Weights of a small image deblurring model.
Model: norm batchnorm, widths [48, 96, 192].
Rows from block 2 of a small image deblurring model, named by matrix and row number. Rows with one number belong to one channel. Each number is 500 + 25 x the weight over its row's rms, rounded and kept within 0 to 999. All counts start at 0. Numbers have three digits each. After the name is the row's rms in percent of the matrix's.
After each channel's rows are labels from the 100 images, of 14848, where the channel reaches its highest value: "patch colour" is the nearest of a few named colours to the mean colour under the peak; "peak at" is the part of the image that holds the peak. Only what is clearly more common there than usual is listed. The data: crops of objects in photos (Visual Genome). In brackets: how many of the 100.
# convs1: first pointwise conv (model.enc.1.0.convs.1.weight, 96x96x1x1), inputs 48-95
# convs3: second pointwise conv (model.enc.1.0.convs.3.weight, 96x96x1x1, transposed), outputs 48-95

convs1.80 097:510510491442518503481480503477484520477430515515491512474542509501485490448508516513507498433521484426500513517468513490488491508498506505505496
convs3.80 104:517527405529524460505503466468518515526495498524519506513535495541514534515544496483477507489524550469547505491496497497527522482485533506470476
patch colour: pink (27)
peak at: top left (36); bottom left (34)

convs1.91 111:486515532529497492515510512486485476506532494502526468484486504502495497540478481488518508507481464532501460510495507505508491486517505472485507
convs3.91 088:471526498503518528497470518506480453482494509497517554492530519467499496474478495496487472508474436507517544504458487510497517489506500516504507
patch colour: white (100)
peak at: top right (93)

convs1.30 114:487580483496510466485487504498472498523516486462490464481503519543457503529531501519525510521535469508535530516508499497540539504494484491461482
convs3.30 115:474488523535494460497484486477514508525517508471452490451460457534477538476477535504479526505486486484497482515512577502515527481468535511490503
patch colour: grey (59)
peak at: top right (35)

convs1.4 064:514505500514483511489511480515479513492509498500438517550502525533491502486539466502497518488485513453504465475488502487536496495492512486503516
convs3.4 092:472509495550458493453507479534486488501477527502505533520481543475438489537512487495505481489520477508478512459572525516489489542486574538539472
patch colour: white (54); pink (30)
peak at: top left (33); middle left (31)

convs1.41 102:518506490524495483489493495484477513491497501488471497488510530504501507478484526527533500497504493524527471458479467446519476484490557494507484
convs3.41 097:474493573493502511466513546542534498461514494535507478485477509507520473500530488510478486537513474524512512504499450494477521495520419467502494
patch colour: white (34)
peak at: bottom left (40)

convs1.83 128:495517551508474490530500511510470481515490478501524467455484458477496492465486473503457517493473489531492466545458510487486461473452503475514503
convs3.83 144:509503467479494482506486486494501500533473493486498486497546460480472474541510493530482499453528479453480550500480498514522480482490470529506498
patch colour: white (99)
peak at: top left (72)

convs1.76 116:540512484499484500481507508488485489466471536479489506480497469524498510469483548462525539479488558539515455466502504514494501498482483533500494
convs3.76 114:522502440474502459532521531454500480505475469535490536531513525465479518490475510463536509506488536529472491531486484463494520468513528491461517
patch colour: white (69)
peak at: top left (49)

convs1.86 097:527519480482467518515506522472519485500546525533492510533497510490508500524481491479490541479507519474492454428520544516516542505498460487500524
convs3.86 090:495518463506512546476500511507462514504498490528482514477522492479476524542483505469507495511477523505465456560520479534477480477531482486426532
patch colour: white (69)
peak at: middle left (34); bottom left (31)

convs1.20 096:528512510558544486485480508551474518493520467514500505450476551516490470518508433522512466480512508509487501527498499521479515493462500466546478
convs3.20 113:474510473511495497501479454502498502568517517474497494522520487501513520549507483551491503471512469483533529503521516557530481490477480501541487
patch colour: black (100)
peak at: bottom right (35); middle right (26)

convs1.90 108:506530499491488479511507491503495519475545479502500475481491516508526495518483468464476468504453501462501470510513508499478476489522497501479489
convs3.90 136:487472489524523488492516505488466516516473504486510496495544499531488504449532546527465530495519509527532459523496510519489475480463458475481483
patch colour: pink (28)
peak at: top right (66)

convs1.33 126:495606488512498488490509496497502505540536488486509497480533515491495503510476523505496502526537439487500510475494474497507481514542527502485485
convs3.33 093:479462596502483525518537500514518488463484490502490491483477479467512518518521459496515486509498470491508507498493558516463521487493506517494474
patch colour: grey (73)
peak at: top right (46)

convs1.47 092:517525492505525493484507508484533467511514470507503522518570483518495465513479530522502528507460488510510586528487480501521511512524547470541492
convs3.47 093:521527532466515506516463486501516521510511532489450515499515533486472496508484468503500472492495486452514485514508499447548481528457563487501482
patch colour: grey (57)
peak at: bottom left (32)

convs1.39 119:495481486494503466481460496490499522504472530475522476503543523422491455517511474496513501465461491496517478496501480524491486518473515485535497
convs3.39 108:492494486489537485503502473576501498502494491546497457496501512529523500488509431478485506545521500482500507507523518511520508506497498510522481
patch colour: pink (27); white (26)
peak at: bottom left (46)