Weights of a small image deblurring model.
Model: 0.715M parameters, arch unet, norm batchnorm, widths [48, 96, 192].
Training: soap at rate 0.0015, 27100 steps, batches of 384.
Rows from block 3 of a small image deblurring model, named by matrix and row number. Rows with one number belong to one channel. Each number is 128 + 32 x the weight over its row's rms, rounded and kept within 0 to 255. All counts start at 0.
After each channel's rows are labels from the 100 images, of 14848, where the channel reaches its highest value: "place" is the part of the image that holds the peak. Only what is clearly more common there than usual is listed. The data: crops of objects in photos (Visual Genome).
# convs1: first pointwise conv (model.enc.1.1.convs.1.weight, 96x96x1x1), inputs 0-95
# convs3: second pointwise conv (model.enc.1.1.convs.3.weight, 96x96x1x1, transposed), outputs 0-95

convs1.85 [130 171 105  47 119 139 153  65 240 124 143 163  78 110 104  82 130 146  95  82 109 156 156  88  85 144 129 118 118 161  76 117  98  99 107 117 120 138 128 141  96 148 116 131 156 160 124 111 147 123 138 114 149 172 110  87 103 106 126 114 110 150 120  79 117 113  71  95 140 112 182 154 135  54  83  93 198 119 171 166  93  66 127 119 106 106 135 120 129  97 126 127 152  80 133 119]
convs3.85 [ 95 124 136 102 158  98 151  87 102 101  98 137 181 123 104  75 119  84  54 128 190 163 111 172 138  71 148 154 156  93 186 132 120 122 115 146 139 112 108 180 177 107  86 125 208  88 136 152 123 110 198 105 127  94 160 157 152 113 124 108  95 137  67  90 153 166 169 145 153 124 124 109 145 161 100 185 161 137 164 157 148 144 125 102 140  80 149 133  58 145 108 126 147 122  89 126]
place: top left

convs1.78 [ 85 103 212 106 106 143  98  99  92 130 133 204 123 155 154 139 107  94 146 113 156 176 126 114 125 147 118  83 100 135  74 148 137 133 100 143 115 170  80 150 106 184  84 161 152 161 155  72 138  83 158 185 131 165 143 149 160 103 164 134 102 133 112 119 107 124 107 146  95 178 169 111 142 124 115  97  74 124 124  82 139 148 117 133 106 183 128  78 122 135 150 155 236 103 110 158]
convs3.78 [ 88 133 140 102 144 106 126  78 110 163 131 100 105 151 120  86 151 112  98 134 199 127 154 128 127  54  89 109 140 130 122 151 146 142 158 120 110 153 123 104 133 151 148 141 103  53 124 153 113 131 104 154 146  76 146 169 162 179  53 110  46 139 150 160  61 132 176 147 163 139 204 178 158 172 152 146  99 116 140 153 116 120 135 167 133 146 151 129 102 190  75 174 114 121 154 155]
place: top right

convs1.59 [112 118  89 115 188 183 112 109 197 126 150 141 133 136 125 143 142 134 110 133 115 111 153  94  96 114 141 106  30 136 114  91 176 107  99 159 134 204 161 124 120 146  84 132 145 144 193 137 145 212 134 141 124  77 149  81 172 176 160 159  90 109 165 170 146 201 156 120  97 146 160  90 144 135 142 126  92 136 139 137 180 137 127 182 144 185 151 129 154 142 100 138 137 110 112 129]
convs3.59 [103 200 127 166 131 143 112 142 138  82  97 199 140 125 145 141 158 144 127  93 161 158 100 173 175 110 161 170  93 105  84 132  86 108 133 196 105 117 131 140 133 193 136 121 134 140 148 110 152 138 127 110 150 178 134 193  97  88 141 148 154 160  94 121 176 150 151 140  56 157 139 157 112 108  69 151 116 142 132 152 151  92  73  80 114 157 119 110 157 140 100  83 202  90  80 107]
place: top right

convs1.94 [169 126 147 116 136 150 106 143  79 124 119 126 145 173 201 135 144 126 161 119 140 138 141 181 152 167 103  88 223 170 145 151 150 100 116 173 101  67  72 139 110  93 106 106 162 105 139 102  63  69 145 145 164 127 122  57 153 163 152 108 166  76  94 117 124 112 103 196  99 165 129 134 128 100  67 181 130 102 112 126 102 138 123 145 168 165 113 113 108  82 103 119  97 127 102 131]
convs3.94 [124 130 188 177 179 156 144 110 144  64 136 173 160  51  86 135  29 107  87 142 114 190 145 162 140 126 118 126 133 116 106 131 117  85 157 137 106 137 119 152 117 160 165 129 133 103 125 163 179 106  78 137 156 116 127 167 140 105 107 128 132 130 137 112 110 110 121 207 134 117 172  99  28 108 147 146  94  85 137 128 152 137  99 113 152 110 135  88 122 135 165 188 158  97  89 126]
place: bottom right

convs1.12 [ 65 121 121 219 129 166 135 111 132 123 143 157 113 129 112 155 104 134 125 126 107 109 162  51 120 136 118 136 107 133 131 115 135 119  84  90 139 135 138 126 147 164  85 114 146  60 138 152  81 112 150  97 131 107 155 180 135 177 153  94  92 168  70 134 141 116 201  55 180 169 108 118 116 174  25 104 110 125 102 138 127 187 141 160 110 124 110 141  96 132 129 153 154  96  90 147]
convs3.12 [ 85 148 129 189 112 109 151  90  94  82 158 163 122  92 155 147  83 142 130 148 135 115  88 124 129  95 139 139 127 154 118 122 137  67 138 166  90 168 139 118 147 126  99 114 123 152  95 101 149 128 181  97 148 151 122 142 168 111 152 127 126 154 221 132 138 172 136  65 158  66 160 120  90 147 104 153  79 112  68 181 124 142 109 108  72 120 217 132 165 135 122 110 150 151  95  54]
place: top left

convs1.31 [127  75 148  81 138  74 131  95 167 130  68 163 147 127 119  69 121 135 138 153 122 127 142 119 120 149 124 122 144 141 102  16 124  93  92 102  80 101 128 120 152 102 106 110 158 145 109 116 119 119 206 110 114 146 124  84 128 148 146  99 133  87 110  70  61  87  92 147  38 143 119 176 133 134 105 131 167 156 147  90  47 100 150 137 130 123 121 134 111 119 112  99 110 112  78  91]
convs3.31 [122 167 136  99 154 151 109  88  63 163 119 151 200 158 118  96 134 175 147 165 157  91 147  94 148 141 140 148 123 208 159 186 123  84 136 155  67 113 137  92 108 126  97 116  84 126 116 123 110 124 152 142 154 174  89 148 141  96 144 133 104 121 150 154 102  79  87 171  57 121 115  80 146 144 160 128  89 174 122 103  82 121 100 153 125 101 165 136 159 129 178  96 152 101  47 100]
place: bottom left

convs1.62 [120 149 117 128 103 149 126 118 117 120 212 142 134  75  83 156 130 147 135 146 130 132 121 127 145 170 129 146 138 122 119 119 181  44 122 140  97 118 145  87 114 105 129 109 174 117 108  92 121 162 101 137  19 126 117 152 137 164 147 154 186 119 127  87 154 146 126  81  93  64 115 117  98  88   2 132 147 148 147 118 133 155 166 142 143 139 100 154  67 108  88 120 140 150 154 141]
convs3.62 [160 184 121 116 134 170  99 153 129  92 101 125 122 130 101 121 147 119  85 114 165 108 145 160 129 137  84 125 142 144 101 126 132 150 149  67 142  62 119  92 106 135 141 114 108 130  83 221 140  88  55 147 146  67 112 145 139 142 107 132 195 105 133 145 112  80 169 185  40 138 161 161 129 170 128 140  91 197 167 174 150 110 148 103 135 171 154 166 135 158 123 135 130 118  82 137]
place: bottom right

convs1.41 [115 108 130 121 128 136 157 153 118 131 129 132 147 133  90 159 102 160 122 176 147  75 160 213 151  89 137  85 183 146 156 113 163 161 126 153 142 169  97 128 190 124 103 141 135 170 164 103 131  40 131  76  90 125 152  72 172 114 150 126 157 182  95 189 108 132 114 110 140 160 128 162 146  92 203 105 126 105 130 115 130 134 102 175 205 113 132 123 103  94 151  97 153 152 156  79]
convs3.41 [ 72 118  75 155 126 108 124 119 129 114 140 171 130  60 146 128  86 146 157 115 114 190 108 167  97 134 153 152  93 144 128 116 107  37 126 120 109 170 167 123 141 138 137 121 113 135 107  78 142 155 160 114 162 142 127 182 150 140 102 159 143  96 181  94 149 115 125  71 109 162 169 114  81  63 147 120  58  95  95 112 129  98  82 106 154 177 216  87 105 143 155 140 135 147 118 167]
place: top left

convs1.27 [118  75 114 178 161 169 134 129 156 151  84 107 111 112 154 153 129 160 155 146 136  76  74 121 120 145 122 171 139 146 138 104 127 127 111 154 127 128 164 128 145 176 105 112 154  57 195  79 108 169 191 109 202 188 102 176 171 131  56  59  85 136 102 167 152 105 163  77 144 140  66 124 159 127 161 151 127 116 125 120 108 137 115 150  89 128 112 127 101 126 119  74 120 118  95 154]
convs3.27 [132 118 121 186 131 116 138  97 126 155 154  74  97 107 134 164 150 117 159 118 178 125  56 121  56 146  92 168  74  81 185  96 118 107 126 172 140 114 123 182 134 102 148 158 119  90 151  45  83 111  95 120 113 142 138  72 135 124 173  88 149 138 107 126 122 161 114  79 105  81  74 134 132  87  82 158 155 165  68 113 123 141 125  97 137 104  75 143 108 149 144 126  68 123 131 163]
place: bottom left

convs1.13 [123  93 109 177 127 144 114 145 111 136  85 180  70 230  56 146 143 139 136 153 143  83 120  95  83 139 115 141 119 162 127 140  61 133 129 139 141 129  95 142 137 121 102 114 103  78 121 145  96 151  93  62 160 163 108 181 155 167  45  97 142 114  98 174 155 126 185 156 171 128 138 127 148 123 140 116 150 103 127 140 122 112 178 163 102 131  91 118 133 110 201  87 134 150 155 163]
convs3.13 [139 143 191 132  81 120  61  79 102 172 127 140 132 140 139 114 182 122 165 112  52 161 156 108 114 122 129 198 127 143 115 146 131  95 108 145 120 166 167  73 169 126 165 131 167  58 165 108 193 137 106 154  73 159  99 130 156 137 124 166 118 162 122 109 103 148 116 144 110 153 116 149  93 101 112 107 101 148 125  96  48 144 121 106  99 140 150  51 155 161 167 165 121 147 171 146]
place: bottom right; bottom left

convs1.11 [158 113  68 130 123  75 116 109 138 127 148 125 117 108 132 130 118  83 122 114 114 126  60  85 191 102 141 110  49 150 115  90 149  99 168  97 124 156 101 120 124 144  91 149 118 113 100 140 106 121 132 126 117 209 116  72 149  80  70 161  57 122 135 107 111 138 130  90 127 143 149 112 120 144 170 135 183 137 104 142  99   4 151 118 130 129 192 116 122 143 126  95 154 116  83 154]
convs3.11 [ 69 120 186 123 183 161 112 143 157 114 121 132 227 155 119 128 154 134 174 126 145 161 163  67 135 103 140 111 125 134 132 148 136 149 139 111 129 149 124 112 120 130 150 131 117 116 137 101 134 112 165 102 102 219 134 154 121  78 138 103 117 103 111  35 129 137  96 121 130 151  96 128 128 114 201 153 131  69 101  62 157 144  83 172 161  79  77 100  76 115 130 119 127 149 171 166]
place: top right

convs1.76 [132 100 163 123 133 173 117 108 137 135  76 134 141 149 132 109 108 119 151 103 130 186 162 160  82 150 117  95  89  85 127 152 128 144 105 141  64 158 139 151 200 148 123 122 178 168 117 109 130 117 121  97 159 128 116 124 113 136 222 173 152 106 129 255 116  97  80 127 123 135 135  62 130 152  78 148 143 116 131 116 140 140  79 131 111 153 105 153 212  73 122 143 130 141 131 150]
convs3.76 [188 143 197 206 147 119 149 106 116  85 123 162 101  89 111 115 141  48  76  86 154 103 113  93 141 143  99 151 126 143 123 119 120 131 117  89 156 192  91 151 131 154 137 133 142 144  91  73  84 151 214  86 124  61 133 196 158  97 153 112 114 116 119 110 131 178 103 144 129 131 152 115 145  98  98 142 140 149 148 123  96 176 114  93 121 131 147 116 106 146  86 155 154 109 197 129]
place: top right

convs1.46 [152 119 101  88 102 109 116 141 165 144  96  81  92 138 136 166 122 163 109 156 142 114  94 184 114  88 135  77 110 123 129  60  53 128 186 133  90 120 138 139 113 129 106 137 115  97 174 110 129 180 151 145  90  36 144  96 158  90 158 117  69  94 116  82 122 129 124 143 176  85 121 138  96 111 145 140  91 128 194 126 111  85 109 143 156 112 168 119 170 120 113 183  60 104 160 153]
convs3.46 [ 82  78 148 168  95 136 170 194 167 172 115 116 102 138 126 148 133 116 192  87 124 105  98  80 135 156 145  70 172 144 161 170 109  66 111 127 126 138 106 149 165 109 182 159 132 162 107  75 138 122 137 128 120 196 116 103 121 101 145 121 115 130  81 158 127 161 133 145 102 120  74  86 130  80 138 106 153  76  97  99 100 130  60 147 136  74 133 131 127  76 155  92  66 175 131 150]
place: top left

convs1.77 [129 116 146 110 142  11 157 113 102 127   0 112 142 125 136 159 116 155 128 155 137 125  88 121 151 141 137 137 141  58 152  74 128 129  93  78 124 128 179 138 158  67  99 117  95  98 100 147 155 112 105 132 107 114 137 105 139 139 147 129 117 104 132 167  84  22 141 109 159 115 106 133 118 137 108 168 141 136 189 161 131 139 123 133 155 110  90 134 103 151 100 135 114 159  99 100]
convs3.77 [162  87 110  93 112  90 163 139 115 147 165 104  90  77 136 156 177 144 150 163 105 131  82  97 156 132  91 127 111 157 127 137 127 101  99 127  85 133  91 149  96 161 125 117 154 188 182  63 137 109 126 121 131 213 119 139 134 130 175 109 111 109 134 103 178 193 174  76 104 114  43 100 129 113 127  68 148 141  83 123 119 191 118 158 166 103 125  80 124  87 166 146 146 155 133 103]
place: middle left

convs1.65 [136 117  85  96 151 142 144 127 129 133  72  60 106  46 166 171 156 133 140 136 150 109  98 124 124  84 163  89 120 157 113 109 141 137 154 132 126 204 125 154 155 133 102 125  96 182 144 123 108  46 162 129 104 119 113  71  81 137 157 204  66  94 134  98 110  97 239 113 149 156 139 109 136 110 156 149 134 146 133 118  92 122 104 169 163 116 117 104 131 132 115 153 107  83 116 138]
convs3.65 [ 66 121 111 146 146 150 208 130 108 116 117 117 122 112 157 130 146 149 123 152 248  21  81 105  95 152 112 106 138 112 162 122 118 156 123 133 121 123 119 116 138 109 116 124 137 155 117  75  65 147 180 118 150 114 148 116 107 121 144  53 150  69 105 126 147 136 138 112 144 100 122 129 120 113 143 106 148 160 152 165 166 121 121 127 105 107  91 179 107 106  80  66  79 165  88 155]
place: top right; top left