config.toml
arch = "unet"
model = "image deblurring model"
dataset = "crops of objects in photos (Visual Genome)"
train_examples = 123503
image_size = 40
crop_scale_min = 0.5
horizontal_flip = true
translate = 0.12
task = "deblurring"
loss = "mse"
norm = "batchnorm"
activation = "silu"
widths = [48, 96, 192]
blocks_per_level = 2
block = "sep"
attention = false
upsampling = "nearest_conv"
init = "torch_default"
residual_init = "zero_last"
optimizer = "soap"
beta2 = 0.95
lr = 0.0015
beta1 = 0.9
shampoo_beta = 0.95
eps = 1e-08
precondition_frequency = 32
max_precond_dim = 1024
merge_dims = false
one_sided = false
adamw_lr_other_params = 0.0011
steps = 27100
batch_size = 384
epochs = 84.3
lr_schedule = "cosine"
final_lr_fraction = 0
warmup_steps = 2710
weight_decay = 0.05
adamw_weight_decay_other_params = 0.01
Rows from block 3 of a small image deblurring model, named by matrix and row number. Rows with one number belong to one channel. Each number is 128 + 24 x the weight over its row's rms, rounded and kept within 0 to 255. All counts start at 0.
Before each channel's rows are labels from the 100 images, of 14848, where the channel reaches its highest value: "patch colour" is the nearest of a few named colours to the mean colour under the peak. Only what is clearly more common there than usual is listed. The data: crops of objects in photos (Visual Genome).
# convs1: first pointwise conv (model.enc.1.1.convs.1.weight, 96x96x1x1), inputs 0-95
# convs3: second pointwise conv (model.enc.1.1.convs.3.weight, 96x96x1x1, transposed), outputs 0-95

patch colour: black
convs1.40 [161 185 109 124 146 153 112 136 138 107 196  79 141 105 105 151 146 129 129 131 122 148 181 153 110 105 120 110 103 159 145 128  96  93 120 110 109 154 140 125 131 130 144  83 140 111 124 106 111 126 122 159 120 119 143 153  94 155 132 177  86 133  95 101 108 143 151 155 158 114 130 124 106 149 144 154 116 139 125 140 116 155 171 150  99 152 122 128 116 117 123 108 160 104  78 102]
convs3.40 [177 172 136 142 134 129  95  89 156 126 139 140 120 124 123 113 142 138 111 125 165 211 125 136 146  98 138 173 120 126 144  88 145 140 150 138 119 154 111 126 136 108 121 145  96  83  71 133 126 105 159 117 114 158 113 145 135 103 114 109 107 158 143  97 102 125 125 122 155 155 161 112 116 105 111 138  66 158 121 130 136 112 135 118  81 132 124  97 135 141 124 155 171 110 115 114]

patch colour: black
convs1.84 [131 109 132 176  82  79 127 151 140 124 127 132 125 151 119 142 117 108 146  89 121 121 130 115 127 116 136 132 122 137 103 137  81 132 132  83 147 133  97 134 120 134 139 111 139 114 159 112 157  87 135 142 132 182 135 121 139 134 164 151  94 134  99  94  95 121 116 132 153 168 150 107  98 186 102 114 128 143 124 158 160 109 116 175 155 156 120 104 149 128  84 111 180 130  91  98]
convs3.84 [ 99 102 125 159 108 104 139 137 112 140 117 107 124 111 112 162 105 148 188 122 118  97 110 166  80 149 137 107 148 140 126 146 106 147 128 119 146 121 149 136 120 139 132 121 146 170 185 132 120 126  79 150 139 126 124 102 118 140 122 109 154  95 178 145 177 162 135 127  91 137 127 116 159 163 178 103 132  98 159 155 112 141 154 167 106 160 130 143 127  98 164 111 112 149 111 126]

patch colour: black
convs1.71 [ 65 140 148 173 159 166 120 128  87 136 106 105 105 125 154 126 132 103 131 123 131 143 128 129  68 157 109 143 140 106 121 138 100 130  73 177 107  93 129 146 123 131 136 145 157  96 126 118  88 145 122  85 121  97 128 193 145 145 132 168  92 118 110 131 180 119 144 109 136 123 104 157 105 116 124 123 107 126 136 140 108 160 128 133 124 134  92 126 101 123 106 140 133  99 154 116]
convs3.71 [123 157 139 107 141 141  95 142 133  99 100 170 173 121 178 115 152 126  96 109 144 157 151 168 141  70 142 136 138 117 104 137 128 155 178 148  98 139 159 136  87  94 125 126 129 174 125 149 129 139 132 118 116 156 166 101 156 114  88 102 127  93 118 119 108 146  79 129 141 148 163 147 117 159 133 155 144 127 134  93 129 166  90 126 129 123 146 140 143 112 139 131 131 121  86 153]

patch colour: black
convs1.37 [128 173 104 123 140 132 114 104 133 121 128  97 143 207 107 161 135  87 128 125 123 134  96 114  99 107 131 151 115 121 143 114 114  93  84  80  71 133 155 139  91 110 135 145 128 123 152 112 144 178 141 117 127 113 151  99 139 128 117 127  98  79 104 131 145 167 152 174 137 134 132 116 114 129 128 164 134  76 133 123  89 131 153 128  88 122 114 141  96 126 144 120 141 121 134  97]
convs3.37 [165 133 189 159 130 133  90 136 187  79 131 175  99 118 125  89 120 108 114 117 118 169 118 134 121  99 156 111 124 112 144 112 137 161 155 125 168 125 148 153 167 156 142 141 170  84 127 136 125 126 131 117 129 131 102 164 143 150 108 147 117 150 127 131 149 152 131 166 147 150 183 128 108  89 125 106 115 132 168 103 127 144 113 119 122 119 120  95  92 146 138 157 153 135 129 152]

patch colour: grey
convs1.93 [ 99 176 116 151 142 134 122 149 120 117 113 100 128 139 132 146 136 134 115 137 117 129 119 140 110 148 111 139 122 117 126 122 136 169 144 140 115 117 122 117 149 182 108  90 142 115 152 131  94 127 145  86 121 185 111 161 149  59 112  90 112 128  85  80 143 108 205 108 156 135 132 108 135 152 145 144 141 143 111 153 108  98 159 147 132 135  96  99 105 158 170 120 139 122 123 110]
convs3.93 [134 130 144 139 145 113 123 130 153  96 115 174 112 160 105 144  93 160 102 146 116 146 139 117 159 118 149 103 141 130 142 143 143 140 146  91  91  95 148 125 142 154 108 123 127  96 122 157 129  93 172 119 161 105 121 162 149  96 147 149 115 143 130  95 141  95 185 138 117 118 179 101  83 133 117 156 127 124 129 116 152 117  94  91 108 182 137 105 112 134  77 133 143 108  87 117]

patch colour: black
convs1.95 [101 138  99 115 108  97 128 126 193 132 179 109 124 121 105 165 158 116 120 130 137 107  96 140 130 158 114 108 159 106 132 107  60 161 140 135 143 135 126 117 100 118 144 128 129 114  95 147 107  94 121 177 122 149 136  82 127 165 173 157 158 141 100 102 107 154 134 122 133 134 122 151  77 135 142 132 113 100 125 144 128 139  57 127  95 111 121 138 156 125 144 117 122 146 126 126]
convs3.95 [119 155 113 142 125 111 134 111  93 165 175 113 125 131 156 174 117 139  87 108 183  86 101 133 121 129 132 158 110 165 158 165 168 153 132 101 184 150 141 122 143 142 150 140 152 122 145 138 134 103 148 153 130 146 116 121 131  99  90 112 126 101 168 111 101 128 152 128 113 150 131 106 140 113 144 120 119 122 111 172 130 111 124 165  79 116 106 104 163 147  88 127 120 175 137 138]

patch colour: grey
convs1.48 [143 182 111  74 130 102 139 149 193 109 160  88 137  81 123 120 131 131 122 117 115 153 148 138 128 109 106  90 117  94 109 117 146 104 128  96  92 121 144 134 126 104 113 121 141 141 153 109 176  88 115 123 152 139 134 119  85 137 120 133 119 122 134  98  96 155 153 149 185 130 127 119 114 157 105 123 107 147 112 145 115 141 148 151 114 129 116 118 140 161 165 171  94  96  96 108]
convs3.48 [108 100 142 145 154 135 104  99 154 111 122  75 125 136  91  96 111 124 134 109 136 172 136 106 156 105 128  93 125 104 136 124 129 179 162  91 148  87 156 123 141 140 144 134 152  93 114 132  97 107 107 100 140 117 144  84 132 112 130 105  94 116  97 124 108 122 176 138 122 119 158  83 147 161 116  90 127 128 122 139 139 123 113 113 138 129  86 113 120 140  64 151 116  85 111 160]

patch colour: black
convs1.10 [146 149 147  91 127 117 124 126 110 150 144 130 149 110 120 131 127  84 120 145 122 131 155 138 108 126 105 135 152 148 104 159 114  98 104  87 143  80 159 134  91 123 136 148 127 127 133 128 155 151 141 139 106 124 131 160 145  63 131 129  69 137 136 130 129 177 121 135 129 135 115 114 125 146 114 126 104 131 138 168 124 165  80 110  41 155 144 114 106 154 122 146 122 169  90 100]
convs3.10 [136 115 147 115 113  97 100 111 125 107 131 122 127 129 138 142 106 121 127  94  92 101 139 128 107 104 135 159 127 138 121 146 142 123  78 130 164 133 130 116 156  92 125 120 133 109 126 113  65 157  77 145 108 104 104  94 133 130 104 139 175 151 122  99 150 163 138 156 128 122 153 145 150 133 137 147  96  83 159 146 125 136 153 175  96 106 152 144 128  80 157 154 146 176 169 164]

patch colour: black
convs1.23 [133 180 117 109 124 105 120 131 121 118 115 103 106  84 165 154 103 129 110 134 124 124 125 110 118 117 135 161 160 111 115 127 200  57 130 125 140  89 156 127  96 125 109 125 130  77 136 108 173  87 127 128 124 168 145 121 111 139 150  68 149 130 124 159 133 145 160 154 148 160 153 130 113 135 126 145  87 119 121 145 138 120 113 144 113 129 135  93 123 123 118 158 118 154  87 101]
convs3.23 [147 114 109 104 125 171  82 141 116  58 134 136 106 135 159 125 100 136 143 143  81 146 111 112 119 116 125 188 108 104 117  84 132 108 102 138 163 111 105  90 110 137  98 117 134 123  94 162 152 138 124 127 127 133 125 129 120 144  79 156 123 129 156 135 120 146 124 112 108 114 102 131  97 135 111 100 143 153 134 109 159 106 113  73 128 139 121  80 116  93 161 144 164 116 155  98]

patch colour: black
convs1.72 [144  83 166 148 131 123 155 115 119 138 131  98 162 147 134 117 123 123 133 158 139  98 110 103 104 119 145 137 106  99 126 171  90  93 132 113 143 116 123 121 110  87 127 118  77 154 105 110 147 149 104  89 126 116 114 146 116  99 166 123 153 129 163 156 173 120 110  96 133 136  92 117 133  95 109 113 128  74 106 153 143 148 159 144 137 122 102 138  73 116 123 169 131 157 180 117]
convs3.72 [156 166 141 108  85 107 113 141 110 132 125  96 119 149 174 143 155 145 189 112  74 163 144 136 106 144 124 165 150 127 110 129 131 113 119 145 148 131 119 107 114  96 113 113  90 124 155 116 127 117 116 148 103 148 113 122  94 131 113 171 139 144 147  88 113 170 103 133 123 160 150 134 154 119 127 146  85 147 140 152 115 143 162 136 108 156 145 115 161 121 159 153 195 155 155 117]

patch colour: black
convs1.19 [134 159 103 129 125 123 132 102 118 137 108 119 105  85 135 105 147 135 146 120 134 150 113 161 158 117 123  97 223 134 133 140 156 111 144 112 107 111 105 141 134 124 154 143 105  93 136 137 111 112 119 118  69 138 134 166 106 109 105 126 115 192 101 107 142  91 119 160 129 121 120 148 103 119 168 144 132  87 138 109 103 115 163 104 111 109  96 129 112 139 138  89 119 159  93 103]
convs3.19 [164 126  84 120 104 131 116 101 136 100 161 178 137  87 131 131 132 131 114 107 127 139 135 115  75 121 113 171 101 103 129 138 129 128 123 142 142 115 138 122 162 159 140 131 116 113  85 154 139  88 132  97 148 148 136 160 176 154 151 139 100 139 100 142 125  80 129  99 141 116 105 142  74 170 125  96 105 132 135 136 128 118 104  89 163  98 121  81 123 153 110 149 148 129 169 141]

patch colour: black
convs1.21 [102 124 136 161 123  97 122 137 101 123 156 162 136 139 135 132 115 124 151 118 127 137 150  94 133 163 118 162 178 105 128 131 132 103 117 164 129  97 123 125 138 114 147 157 135 154  95 133 144 128  79 125 137  83 131 175 160 118 151 147 161  92 122 111 116 137 107  77  93 137 130 116 129 127  85 130 134  84 133 117 133 187 148 135 140  80  88 153 191 114 153 101 135 126 134 145]
convs3.21 [129 131 136 117 163 120  95 115 142 166 143  87 148 133 125 121 176 116 144 158 116 121 169 115 143 125 111 106 149 190 126 123 133 184 126 123 116 139 163  96 137 104 143 126 144 135 180 202 122  92 147 163 139 105 136 135 114 149 150 108 126 124 191 110 134 103 155 127 140 115 110 121 126 160 140 115 152 105 114 153 107 101 174 140 115 156 110 140 111 131 121 123  93 118 162 119]

patch colour: grey
convs1.64 [152  97 202 141 132 112 143 124 121 124 126 140 148 116 117 146 118 139 133 146 116 117 152 133 150 123 131 117 116 125 118 114 114 147 124  84 122 123 196 146 126  77  91 113 134 150 124 101 156 125 139 145 141 113 132 123 111 101 145 148 120  77 135 160 151 119 200 111 161 136 111 137 133 140  97 103 100 132 167 110 130 144 125 154 120 129 113 142  83 116 142  68 173 169 111 108]
convs3.64 [111 118 117 153 122  79 159 106 126 129 129 103  98 111  99 140 112 115 132 160 154 116  56 148 150 117 119 132 124 165 127  95 126 152 118 115 118 125 126 114 150 153  91 119 123 125 160  97 166 117 169 171 159 105 106 143 129  98 153 165 152 142 186 132 162 134 171 110 102 102 105 127 135  96 124 109 137 124 101 148 122 119 126 146  93 168 155 150 158 115 104 120 138 153 134  90]